From a checkpoint of a small image denoising model: batches of 256.
Rows from block 3 of a small image denoising model, named by matrix and row number. Rows with one number belong to one channel. Each number is 128 + 24 x the weight over its row's rms, rounded and kept within 0 to 255. All counts start at 0.
After each channel's rows are labels from the 100 images, of 14848, where the channel reaches its highest value: "responds to" is what is common among them. Only what is clearly more common there than usual is listed. The data: retinal OCT scans (Kermany 2017). In brackets: how many of the 100, against the usual share in percent.
# convs0: first 3x3 conv (model.enc.1.1.convs.0.weight, 128x128x3x3, each kernel summed), inputs 0-127
# convs1: second 3x3 conv (model.enc.1.1.convs.1.weight, 128x128x3x3, transposed, each kernel summed), outputs 0-127

convs0.61 [139 131 112 145 133 114 105 132 156 126  81 194 107 134  90 112 100  69 148 124  92 104 117 126  99 124 124 113 118 151 122 148 142 163 139 122 169 143 115 127 127 102 108 113 164 115  85 123 123 154 112 144 151  89 145 126  73 127 118 147 144  79 118 105 136 130  96 156 138 144 128 121  93  99 128 135 135 107 132  77 107 155  84 114 128 122 146 111 114 101 109 104 134 145 113 124  86 158 114 101 131 139 119 122 137 130 152 112 123 160 115 103  74 101  74 148 148 114  95  70 100 131 163 139 141 132 111 129]
convs1.61 [ 88 132  97 129 154 130 143 161 115  98 145 120 166  94  78 121 131 143 119 123 106 108  97 137 116 162 129 159 121 123 108  95 131  97  92  89 129 104 116 114 160 135 146 150 155 115 103 114 161 137 149 131  66 143 106 141  94 119  96  97  76 108 158  98 162  83 185 116 151 188 112 128 140  96 109 113 155 143 119 131 114 110 135 135 100 140 137 132 133 107 126 143 128 178 198 112 118 106 155 111 112 112 108 134 114 115 127 138 116 109 104 142 133 117 134 123 123 131 140 141 132 119 102  95 175 101 104 131]
responds to: finding: normal (83 vs 51.6)

convs0.66 [100 101 121 127 139 138 129 140 111 136 131  77 121 131 116 133 124 114 115  95 124  86 154  83  92 131 129 105 144 178 117 124 123 149 129 109  89 111 107 150 157 117 113  88 152 125 116 147 135 128 150 128 148 172 141 117 109  89 113 143 150 111 131 161 115 125 124 123 113 119 135 119 100  84 114 143  97 158 147 115 147 102 112 124  97  93 111 123  95 110 130 121 102 142 158 105 111 120 111  78 165 110 129  78  51 110 145 147 142 116 108 112 120 158 107 108 123 118  59  87 128  93  93 138 107 173 112 105]
convs1.66 [161 107 127 158 117 153 158 136 133 115 138  99 149 131  93 137 128 116 129 167 142 153  93  97 101 158 140 153 134 105 172 168 134 129  92 143 131 126 130 152  61 163 137 164 119 116 122  84 121 134 128 128 123  98 133 132 169 129 107 144 102 156 114 130 101 112 149 126 137 160 164 123 152 135 142 126 120 132 159 138 108 160 160 152 184 167 169 125 121 173 139 111 119 119 166 164  96 146 143 162 118 171 132 131 167 177 105 150 140 119 144 122 141 135 157 153 123 131 173 142 126 172 130 131  85 116 145 135]
responds to: finding: choroidal neovascularization (59 vs 29.3)

convs0.5 [112 129 187  92 125 128 103 115 104 136 131 130 149 141 110  92 164 128 145 137 105 120 172 129 182 110 164 103 125 149 104 120 146 115 132 139  92 104  99 144  87 115 140 110 147  93 150 131  95 114 144 138 124 150 145 171  81 130 106 158 111 127  73 149 156 138  94 142 159 154 126 113 139 150 135 111  90 129 123 160 138 121 109 104 138 148 133 144 172 140 133 113 146 158 126 117 155  99 144 118 133 131  75 113 147  84 149 161 124 141 168 139 155 188 123 163 147  76 144 140 131 119 111 117 130  95 119 138]
convs1.5 [109 113 145 102 160 144 132 149 124 134 130 167  96  95  96 109 122  93 108 121 130 128 159  99 115 151 161 135 167 132 129 149  66 113 119  83 138 130 121 148 127 126 134 126 130 125 133 148 124 158 120  93 167 137 128 121 152 103 161 139 126 156 113 131 176 117 119 128 139 114  74  99 138 203 104  99 138  88 145 156  95 132 107  73 103 111 144 146  74 148  94  98 147 131 140 119 115 165 114 115 129 120 137 141  97 146 132 139 102 137  95 148 126 158 132 114 111 158  92 138 110  97 151 157 101 123 117  85]
responds to: finding: choroidal neovascularization (82 vs 29.3)

convs0.123 [121 117  73 129 112 148 127 102 113 110 121 105 126 126 109 131 126 106 141  94  78 105 134  93 129 131  83  79 129 100 164 106 109 115  79 143  88  95 110 125 152 102  86  90 119 146  91  85 111 108 116 147 152 123 114 128 141 120 137 128  96 127 103 109 116 128 105 105 163  99 104 137 120 100 114 118  76 191 103  94 109 120 158  99 138 124  96 135 110 112 143 108  89 126 111 151 152 139 114  80 123 124 133 109 112 119  99 127 116 120 142 118 136 183  79  91 125 116 125  85 104 129 139 133 122 132 123 101]
convs1.123 [149 140 111 134 161  71 125 147 146 133 142  98 184 118 125 151 104  82 112 133 136 105 137 118 143 140 169 123 132 133 150 147 164 120 154 108 165 102 175 107 106 129  93 144 110 167 100 154 132  77 141 100  86 140 140 141  79 151 109 149 163 109 187 106 144 119 156 148 150 144 130 145 140  89  99 139 107 110 139 120 111 121 140 153  99 122 179 131 143 129 140 147 134 140 121 129  75 113 118 147 119 122 162 161 148 155 154 145 157 115 117 154 143 121  94  97 109 137 108 102 115 121 109 137 116 101  90 104]
responds to: finding: normal (92 vs 51.6)

convs0.54 [ 84 146 144  67 139  92 125 102 134 133 111 105 148 137 101 146 114  98 136  88 119  94 106  75 144 155 157 146 172 132 140 129 139 126 148 175 120 101 148 134 112 109 162 108  79 122 110 126 102 107 111 103 140 147 165 171 158 119 134 128 149 111 145 111  90 156 121 143 121 121 118 118 158  98 152 126  99 173 128 130 140 131 110 115  99 116 146 164 126 175 126 145 129 122 123 123 125  84 104 142 157  89 110 113 133  95 162 161 132  98 135 136 184 173  98 123 128 103 141 134 128 141  99 144 150 140 166 118]
convs1.54 [ 74 107 168  99 106 140 140 147 109 123 136 170  94  92 138 192  90  89 105 154 128 138 119 163 131 115 116 155 149 116 103 137 108 100 107 106 148 127  92 137 127 153 110 136 134  85  90 117 157 119 135 121 127 119 100  95 103 109 114 104  69 107 125 128 139  86 152 122 115 141 151 118 106 126  97 120 116 174 121 103  92 117 139 104 113 158 121 128  91 107 150 140 146 156 149 151 111 123 135  99 141 159  99 114 122 152 112  84 136 100 145 113 143 156 103 126 124 109 147 150  62  89 143 137 114 137 117 115]
responds to: finding: normal (79 vs 51.6)

convs0.28 [114 106  97 122 135 125 127  60 123 116 106 118 119 117 149 133 140 129 115 139 139 150 129 102 144 102 129  95 129 105  98 130 127 128 107 105 114 123 132 171 119 114 109 135 113 127  97 116 137  96 129  78 115 128 114  94  69 123 110 132 144  61 114 198 127 134 107 150 136 146 110 116 128 143  98 158 114 129 127 122 141 123 121 106 115  90 125 147 116 108 106 163 102  57 141 117 100  72 158  86  84 118 131 104  97 141 111 112 129 142 133  95  97 132 132 106 123 118 137 103 127  99  66 115 123 111  83 112]
convs1.28 [145 111 141 136 106 155 128 183 108 102 169 129 105 119  84  90 112 141 104 113 128 135 140 172 135 134 124 181 132 155 118 128 138 148 114 115 135 151 109  95 114 120 111 146 139 124 171 103 112 143 124 152 116 139 155 119 172 125 142 131 149 184 160 113 183 138 127 152 146 139 136 147 153 111 113  95 113 147 135 104 196 122 131 161 133 135 114  96 136 160 162 154 125 127 127 166 141 155 142 116 160 122 131 173 171  78 121 125 124 163 114 120 146 112 177 142 140 143 101 124 151 146 143 115  96 153 172 152]
responds to: finding: choroidal neovascularization (70 vs 29.3); finding: drusen (26 vs 7.4)

convs0.21 [129 128 126 114 166 146 104 135 153  94 128 161 115 149  93 120 129 131  88 126 106 130 144  99 109 135  88 109 120 107 154 108 103 108  79 121 108 121 101 153 178 111 109 150 124 132 113  92 115 100 138 114 159 112 115  94 130 102 103  71 105 117  98 125 161 128 130  99  88 150 118 119 122 129 134 115  94 123 103 113 121  76 131 125 138 161 137  92 127 113 144 110  96  95 156 122 128 137 126  68 126 167  94  87  72 145 127 154 115 103 106  95 104 117 125  95 126 105 141 124 105 134  78 172 117  95 126 127]
convs1.21 [ 75 138 136  89 139  73 128 142 114 145 147 102 131 109 165 151 110  82 126 145 175 130 138 148 135 114 183 154 125 135  98 146 150 114 127 123 123 127 169 120 120 141 122 121 118 128 109 186 144 120 124  95 103 181 115 162 158 154  93 171 162 100  94 146 108 128 160 151 124 136 146 139 165 131 124 150  90 136 120 134 136 163 131 107  99 113 125 138 155 126 172 113 133 100 103 122 123  76 133 134 101  97 126 138 172  99 180 119 137 112 136 133 127 156 137 125 122 153 113 124 105  91 118 104 113 172 139 138]
responds to: finding: normal (95 vs 51.6)

convs0.27 [121 151 146 115 161 103 129 110 127 110 112  95 181 134 129 133 148 140 111 149 132  80 111 180 181 127 140 128 200 135 168 137 149 129 149 164 111 137 126 165 105 139 105 101 114 101  95 153  88 116 151 149 116  89 150  93 126 139 124 149 139 131 116 140 132 132 103 156 119  89 134 117 160 152 137 166  93 146 161 136 106 117 128 108 165 130  88 155 111  92 127 123 152  72 109 111 141 175 129 145 131  97 113 132 124 122  97 125 119 149 110 121 162 148 131 163 148  90 139  93 144 141 118 169 125 110 133 135]
convs1.27 [112 128 176 118  93 131 116 114 152 123 120 169  98 130 148 142 138 138  94 106 148 162 134 144 125 151 151 131 133 134 107 119 100 116 136 109 146 177 111 115 140 115 140 123 162  75 107 166 173 115 130  96 129 136 101 103 142 116 147 127 155  90 134 127 120 146  88 138 112 143 127 110 162 140 110 102 142 117 152 114 140 130 110 132  67 103 148 116 124 117 167 105  86 126 128 140 130 188 119  83 104 145 154 152 144 147 126 119 158  95 109 163 127 101 155  73 129 135 145 144 109 115  57 118 121 171  98 114]
responds to: finding: choroidal neovascularization (67 vs 29.3)

convs0.23 [126 101 134 107 122  96 120  65 137 145 133 135 118 116 108 128 155 189 133 122 116 123 149 153 138 122 120 112 110  77  93  94 122 119 126 118 175 115 121 130 157 143 149 123 104 114 119  90 147 115  99 140 125 143 164 118 102 118 145 124 114 104  89 142 144  97 136 123 117 134  96 155 137 139 115  75 103 113 130 152  97 150 107 170 105 147 104 108 135 147 155 156 161 117 125 101 143 121 151 104 128 108 126 212 181 131 140 109 127 103 155 150 152 134  52 149 141 148 117 151 131 156 109 131 137 108 154 128]
convs1.23 [137 112 118 144 121 144 150 172 139 131  86 152 143 118 101 108 128 102 155 110 104 102 112  88 122 132 115 157 172 118 141  87 117 161 148 144 126 110 131 140 164 131 119 157 125  93 173 132 150 147 135 130 160 101 132 121 154 123 174 140 128 190 137 114 141 168 128 134 138 158 112 142 108 139 151 130 143 170  70 130 152 149 195 129 103 128 110 148 139 129  70 150 144 151 123 143 126 165 100 123 155 142 124 106  86 141 145 171 107 136 117 133 123 135 111 182  99 119 139 101 115 104 164 145 130 116 164 136]
responds to: finding: choroidal neovascularization (60 vs 29.3)

convs0.79 [135 136 128 142 146 153 105 116 124 157 106 102 118 119 114 130 111 135 119 150 137 101 148 125 105 143  57  74 137 119 117 106 112 122 120 105 138 159 114  82 122 125 112 116 109 108 155 106  82 148 154 112 107 130  83 137 133 107 109 106 108 100 155 144  26 159 107  80 133 133 124 122 124 148 168 126 119  94 130 118 125 119 115 120 123 131 132 103 101 121 122  78 118 119 115 136  96 168 159 155 138  90 117 109  84  84 103  94  91  96 117 125 107 135 134 151 155 117 124 118 106 124 128  85 124 109 133 137]
convs1.79 [130 133 129 112 140 133 148 115 166 125 152 106 145 124 109 112 162 161 147  89  97 147 118 132 105  91 151 127 134 132 128 147 149 144 136 135  83 110 147 125 143 164 139 119 111 144 138 150 141 131 115 155  99 131  84 157  60 134 142 126 111  95  96 117 127  91 154  87 147 185 129 110 154  87 125 158 165 124 155 131 150 137 103 116 129  95 142  96 154 150 138 107 130 151 132 161 137  32 101 169 151 135 115 136 128 129 131 125 132 155 142 149 141  77 134 104 140 134 147 153 147 150 166 124 126 133 163 143]
responds to: finding: choroidal neovascularization (87 vs 29.3)