Rows from block 3 of a small image denoising model, named by matrix and row number. Rows with one number belong to one channel. Each number is 500 + 40 x the weight over its row's rms, rounded and kept within 0 to 999. All counts start at 0. Numbers have three digits each. After the name is the row's rms in percent of the matrix's.
Before each channel's rows are labels from the 100 images, of 14848, where the channel reaches its highest value: "responds to" is what is common among them; "peak at" is the part of the image that holds the peak. Only what is clearly more common there than usual is listed. The data: retinal OCT scans (Kermany 2017). In brackets: how many of the 100, against the usual share in percent.
# convs0: first 3x3 conv (model.enc.1.1.convs.0.weight, 128x128x3x3, each kernel summed), inputs 0-127
# convs1: second 3x3 conv (model.enc.1.1.convs.1.weight, 128x128x3x3, transposed, each kernel summed), outputs 0-127

responds to: finding: normal (90 vs 51.6)
peak at: middle right (29 vs 11.7)
convs0.11 101:495464496515519432441468524533489487463491522492466479533450482430485495487488507481456461498495484473537441496472483514512422439492505553435429509510506481538495420434498440523439508437427514474523473545403485488501392410473486492470505470516468502484463497464438495529506514507539502512420534489484462515428452432568501532487468535451432519437507412439502443417444515520470485479494
convs1.11 079:507487468598436559469492522431538508580499437456584551458523492515494525479508473509392498482500548511439457500439482509508526455475536408524475469529510480401505552480495460376521522502489471523460544507497555524441537431464478507502516493504503453532493495549458522502545469455487552528524487561452477540460535537495528448459455456505546438495493536519517554546524434481525477539503

responds to: finding: normal (93 vs 51.6)
peak at: centre (34 vs 14.1)
convs0.126 107:503489507551508457381476534529493471442480467419462543509475491484495477527496449512485401483468473476466453441469484522468428495466477466421467443500522519478475476443558454461445407508457488508444530465405515483470450451391446533493472504470477469513492514494450463519529563491498493494404563515485451510465475433544511498457483510449501521484505478466466524433447503508456465490454
convs1.126 067:522502459533514494512492598470468582504568478423559521464577451468501513501521605506477515571552467561550525516543502498473574465478495477556470529498524482481494559503487481441527574507486447509524488560544515486565536507558528512498485486580526506499526465514469561556449486518588461553528504523490515528528511543526548509571553494515440468498552535481527507599535528520492467583504

responds to: finding: choroidal neovascularization (63 vs 29.3)
peak at: top right (27 vs 9.8)
convs0.35 128:473566512574498481531492527483473469548473512489521493510518495465527531493536530484541496618526479491482525461501496497515471553471482595494484513488597520460492575509488488504549493529525476501477495594487459512498474490471543476506466502453491471471522467453531496492490753472498534507522487533530481482445523489453483489469444478506488478506443472479529472505469488604491499498508
convs1.35 155:537442491476484560487594489481477485474504516502512515547521514512513467510490499534456478479497542510486601540518467511546508506485516448514476509500453577494481514520500493486509539568492575512480581581560449497507500506522468494516528508586490501561471611539540492522519480519512470507517686500499600500498529489469494488522532571530518513500551519552471516524506612513479495510565

responds to: finding: normal (87 vs 51.6)
peak at: top centre (45 vs 11.7)
convs0.118 091:511455452517518502512526469502492572539531570412464442471453483515508503497456482477504525510471495562433493551455529433498490471561547464455531515557457494573502508456523479554506463522525527531544525567447523455449485463459459482503485478529475430524508504512509514564534443496454511612464536573424547542508474422492514512532518511460574547413470453508471497519512480598558508519465
convs1.118 081:426556527465449475480467499523510545495509500502485507501491536548540528560584570533475536495475496433504531399456498468510438495472559460479524533524508467438590506557547501421479481516461474515591547475503510526568554500444551444498498517475528568472447485468510478482463539519582489461483439483453471451456517582507491509551456481492524552527457483437527470529503480472572537481432

responds to: finding: choroidal neovascularization (87 vs 29.3)
peak at: top left (35 vs 9.8)
convs0.12 103:540483453460562558476504543546476495528480466478556474511428484474493493491496419477559502528486506470396527420464485524487487458501478481460488472519498508568478520440487497498572503560582546458662486578507407475529499518468487457535489463478474494528476526456451466491518542459497490507509601538510479520523463430504510487532494480485487479479551485508441422457524504563479539475467
convs1.12 111:412475451462518445540483494475508470538490534444451522446468533497484504534551623548510518489520493452453466502477501455499515521491498406521505584460440453457525472532452529493509562450552488567500506545503544530448569470434440495539551500538563422467495478545505539503503476464468498474444544460443449458546580552475512544542506473556490462552471496513471527442527525492462484452477

responds to: finding: normal (84 vs 51.6)
peak at: centre (33 vs 14.1)
convs0.43 087:462517497546490469472542528533498409511533515529561492545524484462477553485546541466451473475442456507470427524544535523491496527458409406491478425562486517479495487553540435406567441485484494452436492510498463591488523539498514584499492471459532439533533488511470445499531515486500493518450493512451490436490504485488469501513436433528446550539531505450484417510506573480538445490549
convs1.43 108:510423556512461487530534442490484563432463592489450539456455451464441540523495529536487582472502547561519490496468505456525497508525538509563503560495540456464500500433482514528416436510512461560443502566466492460480512464544475461494460517573492457483488555515527543454548487548498498438588503541574431551497520459494473479496503501488481455509539597452504504513482450510511462571537

responds to: finding: choroidal neovascularization (60 vs 29.3)
peak at: top left (28 vs 9.8)
convs0.18 128:463556509577501476531491515486496460544476504483534488505541488441537551466539536477537495611536493507480535458504495513521470538472490572489489509491602519457489587515494493493532485506509464483472501578488471527495456483490541469501469507452492482462538457454538501486492727467492524497528501534538483488449531484457493492473441458503479484506451480494547444499460480623492500494508
convs1.18 149:543444489489489570485584485481468490468505512501517513539520522513506498519486493522458476464491526524491622540519480504543506523492530460523479501509456560489478519526500495489504530579502585513484586584555449487520499504527468512524526508569504508565460622531537493502516460531508477500525708500500581499484522491475495490531519540524508515499534531558480509529502566524484492512580

responds to: finding: normal (97 vs 51.6)
peak at: centre (46 vs 14.1); top centre (36 vs 11.7)
convs0.41 082:555502524493490472494505505477493565425525405455496537528498429447460485443501429414486437492477458459515442584475495487522534476528479520473417493484486524519495560464562487473522432532475467530450518495457446499523432454493478565524508487442501509526423485499464470549518466515537476497477585480426558524479531499600485557514535493483503542451535503469499538527454584498514416480522
convs1.41 085:491572467455551505496483478534509507602479574494471431477492507470516499502486529508439519522510525491531506470462531496523478498487545485528502535496543467398510440506434545474512464446522511410507471475423494490507536507472515403491459578503557444469518514496465546405490557465459529460480425475480465462454494495459522502514459462560412473422418543424530483460524474458515527540516

responds to: finding: normal (82 vs 51.6)
peak at: centre (50 vs 14.1); top centre (43 vs 11.7)
convs0.56 112:535451544465482449438445502604441503501486540452484443460499565499437512559439424479504535482510540493477506492488467458502603530521474450543500499495495443495485473419489497465511491513477490467433431500493470545510510500498507478537504471545514400463464489536471401500494460517499510462468508452557489519520540485494454523556557477500483554455535593483539459457475565510428445489581
convs1.56 133:476519486525572485596438513507494485457454615464468491464458516482465498508495532455500430500485418485480531485465453530496480524543521513503541423442551560476486420531591491541521448518451483491518532432477525495426577477457537504523549484527520477473518493441446557427490461472473534510469519540491513559486494495454489523455466550565465474484562429508464494431508508461514499554434

responds to: finding: normal (86 vs 51.6)
peak at: top right (32 vs 9.8); middle right (28 vs 11.7)
convs0.84 100:510527483479492500568549482498490497516433484583465490497479457468469446525497482460512516520577491485465439449424507434510471523539555516477499577449472570534513552533500457547495495519481420517458526505544485478488447435464519524553436470455505465443468487508539408442456520435520472391479573493540520447537438463576473503454447464463492475476479462511443451499533512547488450475526
convs1.84 095:479512474505527436598515530451558521471495553544471476484518548473516502500472603533449498502600487518554477518462490580411547512595504479502472497448484460461493478560529578443512477415504498480421539487514500526527519405538484463503474414532506561497477527530519539493514466519471487528479518523566540537422466546532470473525462498560476473442531470472475470452481508474538515463487

responds to: finding: normal (99 vs 51.6)
peak at: centre (44 vs 14.1)
convs0.16 093:518500484527430470496519532518548543448560501486567472533466529445505531504520528466505410520512435439477419535526464526492454472479495471488454443533480507477534538501573484445500424536408421466474478547439509540533528443461458521532527499490473510564481497514456406486511561493512465540518535551484546580451486442514499506463414483505473614465542465439505483535502496492533539506488
convs1.16 099:492470524522405454445524463494491557537537546511508480452459385473469540507494501594424555465474522546585581467531494479473516472490552503536494527506488504492506504468503495495452486532561525511504473455495469514536483479473564469450488453573459505474539488463461551514517529483508457477494499435562459465493506546527481528578468512482419477468485526404553459583480474476489439586545

responds to: finding: choroidal neovascularization (65 vs 29.3)
peak at: middle right (28 vs 11.7)
convs0.24 106:449488479496492513500439511513445514597505503455537508465440529445450475509401492436512478486447529500514479446438510481449418480485475481428490468456494462504495493443364494485487514444450507476587480505503482493506421462535487467444482485492481403434500468467480499492467567508483515466438475465520435517478475448515465519480481476438417506463498412458498490488454498506505428472489
convs1.24 092:475494446500472528504523542437526504413435376546539595509474466528526518479505480508472496535536500440464487527533481515505599466543483496534470518474517518549491547502530487498479519517511523519481573479565567439484511526503432472504524481487456494531561529561547439527509434457410535577465548556533539498531561539476457508483531455492547517548471547602470505471534549485511478484463

responds to: finding: normal (96 vs 51.6)
peak at: top centre (42 vs 11.7); centre (33 vs 14.1)
convs0.115 104:531551457465508550540524522529521485513526569537450488515478510456482506471508467395558517523477490510505518545461510456509492509429462530465416496481498515534452470551568424501544505460491412423499491445571486495451612479492534487553536439539516509545534523478528480461534464492492476529485465618494494460458493534425458453444516448561545558481532518436490484551520513486530480548509
convs1.115 147:514494528466505458538528524493561509535492546569514481508414571472528541489470570546497494484501521489561545512491554537497505502451503489525540545442487508471484369483488585487478534484538535534458492380536476477537519438479555471470533462481454523488472503500538500495535501531566512523466441362479501544477529523512456494529481464577493425470432456495527517473449487490418487478511

responds to: finding: choroidal neovascularization (86 vs 29.3)
peak at: top left (34 vs 9.8)
convs0.60 087:464531476503538468490487506515485491434478479480507501523481430346449495500529505428495517499479451516546471443500470540514429552540514490543510479464571575519519505565418469540539547539468495368488536547497512456509514447518440498431563529412503523530461480451457494437523527530463502515485550485533492521532494534503522570489503493565443521498483538465425491475546502493472519475538
convs1.60 078:520403511495471524508531490416580513470460492508526503424475477469497546516417391574483486528516487521433523488476470499503462471540503494420514490522471475465408465452442453434476473474455504479463504473480516516452484513454532545511487504561430496489496537480519557467499550485465539477551490509413470592446486468499460498479577512539548423487523498443489569508464571488452493506483

responds to: finding: choroidal neovascularization (74 vs 29.3)
peak at: centre (37 vs 14.1)
convs0.32 084:464513573478509426495489495551437495485533465530506493495465514480469478510489474515498415519399471422535423468482487451487523463425484435543514495536451545495472514513473506421444450452480496512530473588445544515524421480522467484463539578454501475510427520480423523488494547512569469507575516459463472493455509502544480529478448457465473532409482525499536534460463593480499472507536
convs1.32 081:514550501476546528559510556452449556434473486493500525548481517488513556456551537436558529565557500529506575566479549524515511480521498567555504563481541452513526533523529503557492509500433356500493513501464505462560445533511451474545526502515478491423553479520510522541452456535488514481553502509490548535512484462540509552518441418549548489523566592546477484521516508555467472538507